A small multi-label audio tagger, trained from scratch: 2800 steps, 1.0 epochs.
Rows from block 5, named by matrix and row number. Each number is 128 + 32 x the weight over its row's rms, rounded and kept within 0 to 255. All counts start at 0. Numbers have three digits each. After the name is the row's rms in percent of the matrix's.
# convs2: project pointwise conv (model.blocks.5.convs.2.weight, 160x512x1), inputs 0-127
convs2.21 102:113145140114124128128140087085128051143168132124136149174154095150118129148097140130124116117118116152127151133123147170142153108153123106056148106117081114116180165126086102126197081189138050060144105145150078087192127195174112163128157145095082184148155167141133152122105048134136076122149147166118133150174109137131141096172102092085114110146148149093108170120178076075138101097116
convs2.22 103:154090140138149051123138104146161145072172139153083139095123138130181089157139077162102139145125164134128193085050120139158125165131091167134095055113093135103167119125198135153197130168109130077153146175099167085137118131151134135135078104180231088111124110161171118123105162097132092136100081156089188156165127139165119133162166124109118082111154139068163069166173109098130119140193
convs2.23 096:114165215143092190135140105139131133165181119140158133173167146180088144129187128121141099140193124130141091161179101085127147102130159149112139141122113117143128148129068145111071135159109152054097038143143066176113131142162099091147185119165034173114154125148109095146126091137161153134139124182190102096143098076104097128142131169131103104087070137119135158143074171118159185075132
convs2.24 104:120117123134080126141175116153150114065097085123105088107142137153155130076134181137166116135147107168114158124161123097094166107121096125127095204102114133116180083123174103095114176130070129194138134129131092113140105121150141125146090143178076131095142109151090125164059108190170149157141133124135152111114117110120118113138126127153093114153183160071133147117177073117113168114183
convs2.25 107:152183144116146183127086114130114197129122123166123150075119130110130143137080135131061152097116141119091136115202143073119134148124140113156166103088099148144109157104126151094116132105100153143130177138103128070026159183090120132099101114149196090138141185120096131097123154171140173121076144079136132155131136126189160149178138105161131133121126159120119149175051108089186130123129
convs2.26 100:143152052078136165118057062107120172142165192122119082143113096105148115170119159143137117158130136142082123131067079198129107204134109127154122106127128154142162099127113123151176111091104088100115170138148115159132132163080155186134127103129110141090104181149196140114145123143151128092156170150078160160095052087158159119151133154110075144149145068133160138140132145171094187138132
convs2.27 099:153156112133121154143184120190073090143087124142160151157047085155046125124116145112099113153124016066101166076102143112112121164101197123091177099181180102154074102109139146128118160136154174130147159151079127125077093117125107100112171108124153138165132108153084148113153109155077139171089087156123161178095117126080119133101130119190113124149110130116086081126109157128058113184098
convs2.28 099:117144140139103133186106147057140122140093091131116084092122174115118109183090147135136112178149146160146094150118149169145143087164084108121148196133095114145168137203119122181125152078187042149119150151171125206145116097150170093151153125156212179136118098102131105136141129097191141127143122111130059144115158158125129100124157135094139108110110114213113118138151138101121137116174
convs2.29 099:116158054154079157129117125168103196136147135134196087102121142107179112107121079111089135153122114111098130073172117092085136173136173107122189152105130157145076122094131131088071178109065131181103128140105082142040088082152146096128153106111076071107166127145130095113148170126112162126083160090100153102121091080158124178111144137132108121064110133134156103125023076149138143100121
convs2.30 104:070100251112108142100135136176108120123149107096146116172138032130106149101162126120131135092048072086180157074125151108145085051119140124152116123131139173083119134168085080149151119198147182150120126151126112146109054154107139124136144138110091140123143133110166118158137113189138128138169126170165157085118173122135124112087123181139115135142134176171098117101057113123132198128163
convs2.31 105:066151109154103098117140133170108173072057032076121124042074161093165053111131094118162134089178128143137168137179106090111125110143157125135129164168138095132077119163154159159094180061108143168138133103158103097104161131134141079114098135155228105130142062116092101165126141150120159116150115122183167157120124138145091159172176143177075162123081172148158161160080163133163164132150
convs2.32 096:123143161167167093166097155143116115117097127152087118102199242132212137153155119117077169156140138110113141125196146069133152149140084145119139149116112118113129118095156118081136122171113160082183079086128118051116133084159110187139095167146121096128123103158100128193119160120146146125090177110132144102167164103149122154127136141100147105104135119128146146122137112104165102102104
convs2.33 098:118142073106180074153093122102107155119082093128132146115115145131091110110126117099113156120084130165114146109106133152104167116146141139107161071121135095140102077135157122155192120060204112150121195109105126115175130195135116142101198158138197128212157114104064115124161160110105142173168061087140135149052149165092112062072147181077117121138109167137151149152142131180107106169104
convs2.34 096:201165168082132199135110122074157093179141140145130135171136083167123167111111104140122096145123128072091083129129107108081112205073128100131130174125140122133146074069154134086122149106117066153151143119142148197095084124148144171194072134100101087159110089153173115191136118121125114108127140107126124190083167114132154123087155096080115132172139141202123111087106100184046153112101
convs2.35 103:156131116109091116134126148100102092139176199127127136110158067138097088106126158114076125156152070137159108148161107107127168156133113133168107157157143112119107124099077149058111101152101173096088206185081120117107119175102103166138095056120090137105130132110163137147159127173070129129090108099124140132100131123174130163114110119141153178115157133164133129102051199140219094142132
convs2.36 100:155131160150198083153172135136126133136111158132113120051108116061115125088106149092100153173129099070084079110075104097142165156141155185129187170102136110136118086056092129090111130095135131105169113158112184088130098128171094176131116126060117109107156160094093169185155188110092144157072098144142111157096114170158118171125074141163173165140117092194108107118148180154096124102144
convs2.37 094:130166083173167100110176150112139123112089137141092138154081201136091164081125111102176111096090121150121125146175066144145092165154084105106135087114151064137124112111153118146064150043165151176140166128175133164090178076106120115086134107138133115110112107107124159102151184152101130141090108177112123151088112173097098116160063120088130175136141067065173119162184136189163127095195
convs2.38 100:159117065156117092120170095126159121173133120131110101093082133110213165108140111117136127151080166155123069121117160189152097166141150110128108133133133136156124109142117104203156104028095073097165114115167137142113155050118147202155155115131090152143071124083152153138144171080111094155150170151104163094102116123087159106111123132137071127158113053139150065142141146171088147085124
convs2.39 102:094139111131106073117123087082088118185102108128130119066086125090143055106142136148133172142107144080139106104064200124111129074083088115145141073100162112163128163102124079127147129081161068114166107135117141142090087133081126096136141079118163145140146153123141176140128174031094160168086092149111147097152112096158164125114145115110160128158113147104162119132040029123112095153118
convs2.40 101:168094156096113069137113118106131113172071101130135137110086123171128099105135065109100100114091178138157065185062109198127085123132168146080161133137149134142173132139163141130172081130107085101101125129129189120169107109107151108109069093170179129112095127103095149090116084074146112117149105141085097141129082142146136098146126095139160117125164087142084172127157136138122111131093
convs2.41 101:106141076202089128170127120159130117039189149140100147169137124120164098113132155125148084089063061181102141150215126165161106122135126128096145149102126119116123120140080153120093137171082144094110136138121116076123142217127115167098123146116128115112158108125145103125118105181085135110149152137106180138147143167151133136160077148183079165149141143088115165148154037062195124170134
convs2.42 101:041115194188119153119136167158177135074091094105144152081155166108117115181101128109155117103143125085134151120105135138126100053093080120144167181110179156123109165167142089172093123171158105131148108099129108136091115134145096058103125166188076128173136122164077144106099174119155150070132137130159135142087137154103130170128090139126087101123137109185155134114024176143173171152093
convs2.43 098:130092113131136070177173148119129115131119206083120103101109160128131087118105105132138118084163119178147089112094083222116119131155150129154106107188151090116093135145125120205159112112087121154114224153156117120083130174097136118110124049109108132133069131142162107146186137134083110155145126155129174142084114122118146078133144121122139165115148140147172115170095195162147102118204
convs2.44 099:146085106081113162156118125099109125104171124125107118182120094142095133137164113150141099128193145198140093130090050156103136145149122120096102158175078174106152096125125182123115127091100117150036125168125164180184138118118173193111149152149117127116099107115160123121165030120093074122197070120068116135125113103147088101084100146133111144095116098139067093117201189106119109095079
convs2.45 107:099155150111087165130125141040162131167110107149133176143123208126102128148125157075094120153128187131145127123155199118132123071142126109116141110121101115148093157126075084144114094118151033111124102139147099145067115121093067135089167087155091101143157127089097160107061184073126133126114134100101117109085120126123116128134092083095178153142086112136152130121047054051093069173094
convs2.46 096:078123100164169157160104193093180118107144164153132092124133179129134156125092160101066084146152102099155107155197132118111158135086080146140123181102150112092108094127152118079077108121131100127149152107125174161061184063110077193157120119100134153158133130078113162119094183170093101125084141047090152134121140116134127151105139129116131109102165116073158103091148094160123126150129
convs2.47 097:134069103050152027101129152106053115153134107138186140110061067117148092097157097151150132150102133127113123149072150092112111086125112151117140119086103167133152118142115142127159154114133137122094082159102173121122095176158145066123154040120203106130175122151134103147145131094131174157131077132152137168151135113161128121156116098123125076113148165114102145121194105114159066109119
convs2.48 094:113076089122096105142056129057160039124145134184158105158150110114104144168111114139139132148110178188155122055118129146139097074153098121122123096136159111095179176120117108179169110081136031123078103212130173102158139169162097141128146109149163174141150119136180062101125137125133125116145071088146126114099170112146142083149124124016140117099153201094102116115150103114170115102127
convs2.49 096:108154217111149169116144148206149143149117092162140170126126161154114176144163141115190076135133152110095127119188151099157137159119166105111158083102098149154112138121169156079120047125095190099178087141126090041154156135134144171108098194144153161155146115107067140141116088120161174170085150131162070115155139082100102138148183127197154134131130155174106144124187144105125143143133
convs2.50 101:096132142161129101141128120100138075118065101132072125079028143155115104162115134120098133116099120117132128171111198140116129169058082135149119201093162099131094122149101154166131178095220147100132128046125124092119111134148119080088096084155213093179109109118057128096146153116079145129170103114138106230071120177105103118126110096130093125121133143151178138188095073180150091117085
convs2.51 097:157139094149130144111116128134175075167116133210079137111111117120069190171098171166135099196128125119103161127077089075115121139090115157076111131114080128110100158088114158102167115113154029135085117142115146129190077125155134133119098143165198134153188105155084127125138093125154092137127130125083099250136130113146110142095120112138119120105170136101134122141135094157121129188043
convs2.52 099:135156080111167129148087096124196147141141146148091101154126126124089125114087127172146097170161120140081148069153137132137148170123061112122121186104101132119126088102106117101154106130110173164165117113178087062184089136146164147115112216095098109125153088173154134091152078161101096111184174068060124101179102095095171164110172141089107117099104122114094094131152146198128155191117
convs2.53 103:152135199083132151088080138091075033212138076141179157104123180128124172070089136120144156083133199092085101123122129107106099084147133069155157113159116105144122222123091079140103092113170110090096117117147168221039124096085163070102162087167172152167129176135108107140141216156133171110078157142165061120126136100118173138096158098069162068123132124104172141132017114086132107116118
convs2.54 101:121157188127115116107099081166104186254146168095147157090095167074069061098091142113194169122165180142113097171185103084147180157155127122092129146121107155100133130121077103098115145061141124125118177141157070153098129193112122093148121198157152100095169178145139118130095176157115151136091128110083100139103065133116099145135101179141112155124083121149119133188106175146112156122106
convs2.55 107:156124129131154095126128131092100119150145104098104113086101187158164113133114109116123132087190203117123130081106121143091141119088086096128106138161107113162080141104096143140088165099153083182108081110142148188140112120148150076117115145132152015104130085165120142110184133088182126059110106126153103201121139142120088142128122123073167071132089139140155116125113147140123121079120
convs2.56 100:123142148156124056139219113141167153097133130120114130100132174165157111135137114098103145163168131147124139146168173180136131152092058185168135122161114110087122095181103117175121110091143186079155148145106161164131139112138128167065186119170194129177101166080116139084140186134077109196116092072117147092116074192110098123145129044208129112136213109103138069166155135146139117136144
convs2.57 097:112152130155089066104143113087145171129086153119141090062182163124161088127144148159080180164199182157159163084131147170117137063152085108115129092149122118106103153164132135169110111158123056119178142139132066044125203089142124065132132098181115168110108148142085162127094154066175106121135113108119131066207137092130171112142169144050162092097114121098141094112088141113153171137135
convs2.58 099:114101163142117105114190110177100146111109144165169112090077074123149093135158125136165124126053073124126140165133159160145098105092136132115145098154125098161070159167098105182149194230183232139078130176108148091053068148109119077102101096106169135101113135098125127169133174151147158219157124103115140180101128141109151129102110130226131113167112186156101103146074089163134128183202
convs2.59 098:097127154044115135150151125135153168114106078119073114124119165125099156076131116098107121103190146159098135122155174076134153095087097081138100142119125131137135093119110135131100191060125136158109053068105080146143144160177120101116160162175170113158184155123082085106145077169141142178132060111127143098089134174123062131159109130127143127150061181120111163152204081121177128099130
convs2.60 097:137131099162101151128211131123157138094126081133133108178130126158129167145169146140174065178088025121157122118111112140114116133169133133114146152140133118114149072187158148131099132096104192139145110124117139148133134110155113156111138173137053125125114107076152157146137125147120140200121130186146128093116125139069098123143116104189144160184181127107130110112255113152128117106158
convs2.61 098:117117171148097094074132129141156100170135115171178123098148119118183072148110129136160205076164138151141145111135104163149132078125112140117099122127147111114108172130116114181163118227112169138067089130146127115130111155106120074104116173073180154112107102132130086144118150159151112125110137127148109152150125125129165099139117158114156109119178118148121152132118107087219216089170
convs2.62 096:122154094106129100133118121079108167101107127094126107113089111111095118103123137102104076127129090160177128099154130179107081094126121121146143121157143177109113173195111098204058142058170070159076187146150120237126108095073161098165191113157164090137113098166125131080125100175129125092171081131147120111123099207112112128110143121100105160127097131133085105100110132120176087097070
convs2.63 090:146133113134140088166104147120103156134107199095116141161139141086127104053096101118148095131134143120091104143204126065156137097137163135113146153067150139125139114135134154048097156142118051125133113138097154132135140146170083117171116122136071139171139126111129115139069088166123133130098134107101165131187166151180149112160094077101151138109148088094077171105210053103142083106124
convs2.64 104:108136110097181124109075105168088159162091207163166127117101128123077105126133109160119101081086162103089110096187163088118125141143159145096169116073125122137076147128149089056112093149109166113112150107119171114112095100091128133121111160103095083143108128128120171056113117182140126113122160057139100110161160132121152104158118080100133150098113100096102107115154083166164135140091
convs2.65 100:119132061193148147100163155154121079142099091162167132178107098140105157135141099126157091058155069136157095116139130167140093106097133137154124123171127151103135223164076149184131103104092213124080130135145094142158128104129157130165148163136127165129103081137125118029144060161146161143129117129144122118178133171095128104152116145201126135154144128117132107099147157126164117107105
convs2.66 095:169144152143119107121170158169125125125165139080140160094179101156142118138139170127153192132114134098131121123105152116130130130105111169113153129119142165137155103085124140081135098194111185090178119155088115139104108189149150104120186154087095147162160178140145207138120138098160153195125146136130155155128102096146119137134184148173152145123123132154107120115077104090111170174151
convs2.67 100:077131184168064134135185151167133149067088113135135146067147096143108135101199153151128119124147041132112124133176135112142080102112167124173093164164163107124139148147173118133084122118122183144145142156085048123118085196155155111108085120161094162116167094139106109133125153150154151192129129191194132112132128126157121139142145148211108161144143204116147134144056170108141110158179
convs2.68 100:176147090158100184128142084086114142151176130180155128120094128152099133164151185111111126145116049093084132129111115050122103167147149081103129107078135148161124088120157145087110113067186079190158171136119087154092083135144139138093079126087084108107189045137165185107122156146170162139115115125161122162097110066134134141132113122157106161136119149172116142169110090145113132173117
convs2.69 110:122139129070132184163064154122111132139165118103142157172168134131157131135133124133171164124112197145125069150078129115100150155100159105136153094104082140131155120119114173111150128074086065108091084120128130126148144179121136166143190164083151112154157126103138054144131103139148124128178099141160163139114116087142120116176145158098055116121108140110101182166207030084148137102135
convs2.70 100:143106183095162112124064115180061107160096112091170115097097230117153095132127079135120149115089217129168070086110124089142131107146169151108165102102097163132085165140162122143122109099122117095129126106148159152126105094098153100123151199145179152158106141105115115104116124102117126113122137085132110106189173166109128096103106138084117087093148097131122129128155117067134133121118
convs2.71 106:098119192134095074122138179172136117088121073089114160098144157107194079159182110138169171173037188161133123102024086152157129092141144118130118101109093071144117093147166130181092088142149087132156137133145161054114122116117096126054111193129098138093119159112103148155106213048108115124176118158150157109131203108135134127115134171112119118146146139137151101175149142074089131082146
convs2.72 095:135133162117116134122183129168157087113091138132148144134088095108141145128111135152166140036136157157152160133113165151128119160080126140135135151149153131164185181173115169134132149121067148109113080116144125048122196126178158087084057181138142067115142108147121122125155103175133177118148115124157126147111122132087136123140078194139118148104142141139155164103143107156162156097124
convs2.73 101:155120168068167127125072121141138138150120135040160149129097114129122073099091127111114123143125170060141105160178125054123171086095123175102140088133145164143118137095091108065136113116109125099169118089107173129110143132139129076139152125089093158126165165128128128152074100100092158073112144097065171115130134123130179164120204112133097143115135068095087114128129161141115122170084
convs2.74 099:101099153070133152076140132159128214104147121114102124136143092124122082139173135158147180164176132089157159111167190076147125125069144117143094128110133107146138161122105114104150130159127226117140100072064089069073174073106080128094159095174150066145131170138124111173083149095100150169159123126088199134171141091143130110152128141149056118148071116078102092131089155109145115141098
convs2.75 102:119128193151114117118139123098161133152133140166112138144133102094140098135111109121127136131119111136150128118169202180179151066095124152134118082118105152136137131131063128154145143176109229058150133141136121074123135106083089109113153135141148108111110138102139150117114113140101093105095156119112123117119111159119165092102055102168140166151149107106124151153125107100150151183115
convs2.76 097:123119060081161175112070119071107159110193129090110127167145198070135143152078130123054170133125192171131110071102116127136129162128105084130086130102105185133116106134142111118158115037094070107149204103138117078171116206077137205137120129100190125142146106145230153112143135132090112089157111131125160111104161149168149122119112166054075120118107106145067129143095113108103123106147
convs2.77 109:114126105157164197157133096173073149071114097132110102081128133066144087135095113158058079143082065125118119106115109179091167174119132094117155145103101097134066111179124149137092151107124145133145186135108132157069084113086143140116125104158160081119082129146133077106145185206074136085109161066152123107093108170127107132117106120138083100112173182162181132144077132140149141107135
convs2.78 091:092094187094144086077147111176102094153140134103141160129066147137101131135125124112147171081185180080190108111124174139116059105090095114166123125145113105117116182150094111175134128128131193122113048108139156119121088055129153075096119175182198124165117120145114105145115133127128105126153120132148127145142160124120091077100128177109107106173047112074125109141102099116092166095078
convs2.79 100:112140051132141074117095148068100107146098114135117102119092226173111176120130114139062104066103163149109101102151132206115095157119106102150107137147147079145106150138144098157106170096157120089112173116161152153083159087073143146091150091159209133205094100106106143078142156146067102140087115117133135183099168147128097104135132111059104077114137107078136071164073098146168109078096
convs2.80 099:143139158043123197120078164109149114144099147051131126129151126110096131069091155142104110135193180087170144112135158044106155105124107134138126134150113139158147160115148107122087114093140091121131147105156133137112190105086111141153105090161102151145123190108165150110085119141088095084084145131127075024171160144136178140102129102088167162098136108089117120111009168072105128176161
convs2.81 098:150139191089172116167157107138112181151108140135171176074066132134116132145110145102192144105172160107142087157124167125117132106136116156102139111172116109179154180139127118126105153086177150098112084121115119195126141106127143062127230117158193103170093151145074081128112076124164170190149033056110086128115107118099091102137139100115125134149098105112101160103162131091132116120107
convs2.82 097:124081099139173120122125168102081107082185117096182128157108146128094049105156115099076062050120113072163109123148177145154062082180124099138165112148073131169121137148053146163065164176127132121118149153097128170080135155116072096129150050092047089129122115094135134154125142160110155115133086138147175112125127134120088104149038130142137151128110159127111124096060067056162061081125
convs2.83 101:146126122131136190103135143131145172113140142169128120114127148108134152155161117132137104100142116087106075135164136152135087109108086131135145124107115139143106130112105115092117135152177172137143132167110176146076093072083084177148135147124140134100095111073178138142151150124118156152061125075114107067124142154170142134141112113139161153161131104194110124123148091110095084178151
convs2.84 106:161111156076071087130148148166076168093075121098106155132115050153136114155168101105107149103063099134122138144108146122152106107173171159121148135115137155148143120106142140102126153140065185098124127181104096120129083121139106146098099129173156142121139165081130156091140082113129129162128134125120090055110130159160113138119113111204198135154160103155103164117195109074201103054128
convs2.85 106:122147014144127104140178101078092080130175204178153111144125191179100178061164127145095069131155085166117095101189110166122116206158114096143133148158097098112141149150123136152085169082119116148106140157119146147114169178136125165100147063139118158144107121108164095094152071168106114151114090134176124137138107105111087109173155101108134109157137166071129106123237146188197067065136
convs2.86 096:109107145085153186139079065142140168104170100124109112155145173087112195122119132146157123119172163111129102109178145092119143121081114144169119157113105129132153148113141074114157135046143151130157108129146143150134177092073101204128152209227172103142097131113168117147128150116111131095108136106122098120144145164149097114137101113121142081123123091123087083133157174166104140167076
convs2.87 097:120084034123102203150115121124116128170158131126140091071149150077111144123152136183126156114182137144146109096063095158128140106137144103170109127189136158106122121130145075141161095097085125174108106151156117151099166160061114205102168102132147157174126155136182083146159170154114110122113132109098099065144155111174156152130144163130165112086124163091122079114094182072114124131128
convs2.88 101:105120220145155126133132133190130158095136074147141096171176127115128200095104059135135132116104087157166148109128165155107145081079150190155138132092135148098108160146109119144162120165036168080099101173134084050144116127099130150134119196149082059102104120101105144114102073181099135107083155127190119071118142192136122130135080179144152147145174160109149146119163094069140133092150
convs2.89 098:174138126111136127163124157122136083079111125113100097191143151180105209164142120111126070158128122180133135158145080132115124110176138146150101172113155100106172113137187184092135146086138071130105129127114174085143149111180120173177111105178146113160115134117168081188157078129161132127125121091149090133056171108175099124144145109075199097112158123181116168101238124093082106109135
convs2.90 103:086156173087102241116179205177158161083155090099096150118150105080112153160097148115110152130092110107129150122135115082108134160127142152156117160097113119127153106100127178103093167035138084108123164110117134099170101109138137217087140120097113078127156159146137135070169217175110130141148133139166102131062172169168099183131092139169141124118133157145126161145052116092134117126124
convs2.91 098:090091224162136024115137160110129138091145102113162093063120132087183050145161114138114154117138116154168130160078131125147122049115078153156136141132149129139149130125111140194133215135143160101141076142111157167133120115122102123143124122181212095151090148116131114133118208101203172136090080057171099171087126141160076144155111083122189094126171100149149122131190107142140117061113
convs2.92 097:115101155116112214136133173163197145098124139120100110171110108116061101103143085161098107137160076144119139126102117118145176164158116127125094120093167104085118141137214170122117158109155172135127177104148136097171166099105067198157104116133145146122086129175140108074103146149081108150164123093108082092113155130097134126165064126147078177076179102099158079113196137120124161132138
convs2.93 098:122117149105118198083196070122143115133203176092134124159172107074141188113148150135141189107179140104133096113052126111130140109120118128167118109161165179134109164067094088126134096090092151118145121104179074153123139147070105181146089162063052155144105153184181145133135116137130090108131178198086118120211133138070146115169102166129118159130055101091121124100083182100112139145073
convs2.94 113:101117109174124151103120147185184142062112182115099132138080130108122112139083114172194129097098165153141135111054091171142086138148151144152086090146165086109113106148153199139092148068131066163120170130156139128131152141099115102120072183118150082095075043131139093112180151136122088116137127147103119158098159109093202094163087154124104175122151130117138118164124091129135159181199
convs2.95 100:172123052104155176143151161144088119158194172097102145133052088126058111137097139153101130148131082083123131128124116041128161194154128087132115188151127149149106094123119176102102236105173129160117106159117139204114152104161103153167104067126138081146094156170183078151160090161093124123138105119109141116085128110165054124139175122144123119091084160122119088108116149133141115103132
convs2.96 101:108104142172155093154169108134091121077102139174092099171175099110137160098121094155114068111108070188107147093170154212118139126136111109126118119125120116116118170128054143127140110152033115092141098180133081076146094211169109150171119090116077102140124116109131097137138076189097122182198082146141155146149138140112108128098073103121112092150133202097106142126127132148154115072146
convs2.97 096:132109119143149041131166101116082064160165150114134115131107070157094084150126144152104160165055128141155110078093131133149145136078115116118070171093137173095190105117119107165196124129070147072138090167119111119150121161148101123110092128184078170155136187066168147108099096097083054156143096160157153141124166160145141070158142112150172127134125141144116107108182131143092090155072
convs2.98 103:099133171164189044153103089167077130086091088130173155043116190083140067084115098104141178161120185085129083077077150099109177134118106096127156049140138081133081119122114059167107156161119168096169118160141145122092127151126084116133164079112186153147123187127105096179086188127061131141099114137155126128160100123129145132110133208096121097143138157065189135145019139093131134123156
convs2.99 102:062055158153141094128100141156115125131118084121138091071177171109133110156146110151129186103074153144167152139059105144082126106124143150120117139094115107107101106132140148158115105188174103139077156079180128099151122126100116127088089116092141113124115123116115115151146209129147115113146144118161120094106168133188113122134113163132087091063179169126195180164041110114194171081155
convs2.100 098:149138167118081133161131115132184129080110138160125165138108153105158140111117168099157127105177073159067169108175150121174127112111122150058142118145151150163156153096063092109149119150139088096127127146132117038158138132171125112138136154144162168097154177123110133122077099149099162133125149140087156156129093147126180128134113138155126133153102125067097126134177138115097138160114
convs2.101 102:121067111138167117113120112120088144160135170121095122079102033078107065092131179136110146174090101123137055108137199145147143106099127062133138092123090102127090064136119112138140140093104173160143149190130106102146136184060130145165136129095103096102152126135146126114124080185078099162165126114092164117090118164128104095141086113120141182148091144122105113109095115138159141173112
convs2.102 098:108087120135118058133124122132055116153082160095175130075078142123125102101126131146159167152140138086138104120034122118146165146155194114132118115177114046134073124145156129126153131114152085144152206175149158087080155189123097124074141071082133175175154125133045132126114165135079122157164070140107159051112129125120144103135116206083114161148083159104138141148085163048119072166141
convs2.103 097:103121074148085090139163150127142167125142168115119084204150088168139061161159101090116097120045073147125145138115096160118121111154188137088138123126170170112123092141157124167132160167107110187125115123111151203109153146153135080120212131143128143190132140120125095107089135117155113179147122162114165109097137148136118102109183135135138126128109135132084106100179067138105175126166
convs2.104 100:193155128094116102133107118081140162081077123084101123144118118172146095119125150152089074134127108107146202140183186084113153176101116153129115142109142132137167124100104098096115148170164087157171086087118142151110107111123165100167095071136097087122110124136121194081125088120141178125091157134112142180091148127114137138084158033104136125174105112120074117083146127177072137168103
convs2.105 093:125131175091142161159179161183108100145100096080152127160160096131073156107128098094134098154147099106151075146131166098127137094148132129131143143175122110129112146138143153092123188138127170102110097095091142129140130148113138131166116130121132096197124157156121117120143092178169181112118167150174081127164117134121058177152130110153193122097168130137142159117209115122150104107054
convs2.106 103:122127128159172090113134096092113087143047105153136110092131131136152125078132141135189103109134106182126116171185140194132127103078088186171132139173144086089121153209080118207143106175147192102099130088167122134087176116092161107143137107103202149170110095171085099102129114157133112122140125104167133174177140150081146114185179090127124133175162139059123133180159125153183125176128
convs2.107 101:104129125117130098154127129161133167039099127088124138164150136118149091130109100079202111082122140148146152124112136196122191096199173155095167080092108134136119144180107144171097104118167099104100158132135100123160137122143134088135174183074190176105120122121091125117153133156137115137195120121101137065130099132085086136103084166144078153121106078127108163141255062095162096106166
convs2.108 099:180148175065105164146116142105161139149133171123126161157108073119082125103080159092120116155105196142162172108101118068133160120131121158100097165085122142144172140092140111056143130132146060110117120155111144070165159151133104151085086124162118095100125178086145144094156106125130098112152102093087066045131173136137150101137098146092157153118153109099089125115215114079121093133052
convs2.109 095:089152205113133070137158136092163071152084109056163113051177164111130135121125176131128132171126136127116153136106123122096178070081118157110117157196137112095092128113126098138150109186133190101126096144151143147125199138102144135053146141131171154152118192124141159177093171116128146151144140147185079124132142159094160138129146134104143140186184160113159166156148153128189149118172
convs2.110 093:148142184130122094165161157115184128124097128100113118100101152158157141103101143095131086128117127133102132157156117163122153168169172111086138117179144152131109108140141092131118116113148117134178146120127138160084117075145181115111097170193190134152076145073155157191179148127059124111065187104100114066123129105137149136118178108192216139167161087137147152137179110142109130141164
convs2.111 100:113144168133127157163184134208104188132134158142153141157144150164108158161166132135212075073091073096111167141216127101141105111148143128112132194116117103112091131094136127099109148180138164157111071108111115104088181135116108088116100149113099101151070131125076057154157102167139128153106169093136106100074118094094078133125115118125131137123096124090166114080169120122175175101103
convs2.112 097:123144130071134116134097111147113175167103101101098121138147156107170094127085141097095153135136167160130136104090153091143128104168120110103115131119116058122089122116131137110119153125139087104088160086130082038177109207130107083110032114176134122131178105143132143148111129107142130067137141157125113132152161116169151139144149143067118143113174142165112188153103123088136114118142
convs2.113 106:096150101132174153126106113082207123071093124126084144118089147096166114094089162127105132174129157102118125140162180175124170103125096124125112099134141089141120120138142106173147173087133094133164184093172113126150122128116086140162118145118133150123150100144105193145116103073122130130155109106118168162152085139098191079126063120075040172150110059129127120144114142159114087181154
convs2.114 092:189133114180170074147209151162104093148154135134090137109135162186115121121157116120134125113155095107120096084100167118118085165162152108105133111064140139143095124053149185113135137134131208089162086124087130090155125124175125166190156160122084155163091058136140138121120118106129110137087146136124151115155136118124073101196182101145139121168113117112106124086172122075135117089199
convs2.115 096:205138157119139137130114114112166092152136159164136131144116155142120195093116142078133107142081152146088135182128089124139119159190139163122140155087125119136165132133144140061164095113111061097109117134132160097145125141143111194116095141121122149118110184123140165121157126118109110128090147133156067139061124132106150125118114128061178095147160093180058164130255121093090117059141
convs2.116 105:098139135122063083142086120119150167104079135134157148106173144114123101076106092116153105152131133139130139080152182149132097050140052132139123146157198099119076135185148098117081170116130107158079137134140090061099139168094165055142086081160090108117097162100145091096075127160117121083175151085115101088198133083149204144119095097091134137089171136074161120157053162102177132103113
convs2.117 113:130139173110081121134180130147118149194079107135102119068102093094095129057118152111077139122217088118129135140071171035129067161106140141132104178130136122091131145120100129070129190130132091099107103111093089089140128177143062078176026071184111122121154157135107151174117145145169143146119086196128137162121128109184104165166122098172196173128142195112115117151130130093173115160144
convs2.118 101:144096063169124174143090125167086079173149157194085142106148131154138110210151135177162135126110151127143127143075116210116150118148139115116117114083109110107088123178113190141160122196140118121142153127130111091149125137156131099124095185156183103130140064120123089115210105164159144140111134106088169149148127088128156088143164170145089128119135145173182179123061078073144117117159
convs2.119 095:138101132157166113120162111162176146090149156121141115172187175152152109147128105136135086145128093127120089115115088173104144106126125177158163091176110120110094165104108131076157069208103181116121142156116153151124180157136112117104135136105124121163091113137144086158154145171166169133073174119112132123114081053096173118152122137146173127134222153155167115121134162090155122102134
convs2.120 102:160116135083117149141083139124097146106083120098114129160146039142091085135127108122113092104089132158182160155097149170087079073106126131146133157119122133148134091185124176115136087125130138126052126135118154129186104165109230091121106125136171080133122097123118116125180017129186129097217091103138085102129116132146128117089127117092156110111141118137063141128149053127119147142118
convs2.121 094:131096075105116208136157134165057153119142083117105097122115064125126186150165130167151159128114152057155144159134112171064150254113150131185123119146094083147118089102152148093090169129096167192120124125101147125110116125122164180121151109146049045137143106171121098124160108149075112118175170131102192183075154119147136139129166171203062133135114169103139108110081108116072142166114
convs2.122 097:110125156079136144118110119104117142144144129079097153121133144111119051136136163117123122090144180158161170152111125106150142068121105147107126131108129151127162127133062130113124166189108064097089123085131098131108161145122084058106122141173195127105166141113135131125116193162197166105161111106110164141107076150175152131140131142098115141116123113088100135147080035105149111151133
convs2.123 101:126181116135110127132132136149139125169121116168134094073116159157140065139134160156128175159135148100131119158086169116123119141120091119076126162112132096136092132126156150087139091130163104099125152083142082139094155081099144099124127129142191100117103125137128123169164174122180131114087144101102109131157118110104154115109208124128146104123145137137212114151070069113134127165125
convs2.124 105:153143190157131194141186173190187134119043110128054150117167114158079139111140188120155145167161113097130131163118151096138130173086110155155140120124170109139068143087096161090076170117160126120160072066111074106166121098159125107186147115155129110144106108141025082136144116157121132170107143149114150166106168121109078183131157117158108157134122138107137129129089102116121178183121
convs2.125 104:110150177146119115129148116171136142110131142155115106122127109142092101106106139135125125162185146115071151085166105062164136169135138109087089124128143080103104112126102109086125070108058196120182151099124063026169141203141098079104089148139046145140221125124130150087174098166084134116157137200144159120145146118084169135115165178174107147109115199120133105111068255160164117101131
convs2.126 099:097110071083132148147133149160146101100131186105094130136113115092109055152097158162116077184101066152184204092109153116119178108127120113061125162102117117111158093167153139149107130127121119111076134165143085055182130141118124133072114136139062131088161140093132149098101123155120118139186106104113160046083145140148160118144115168113114161104142154120066115144131085113131108121174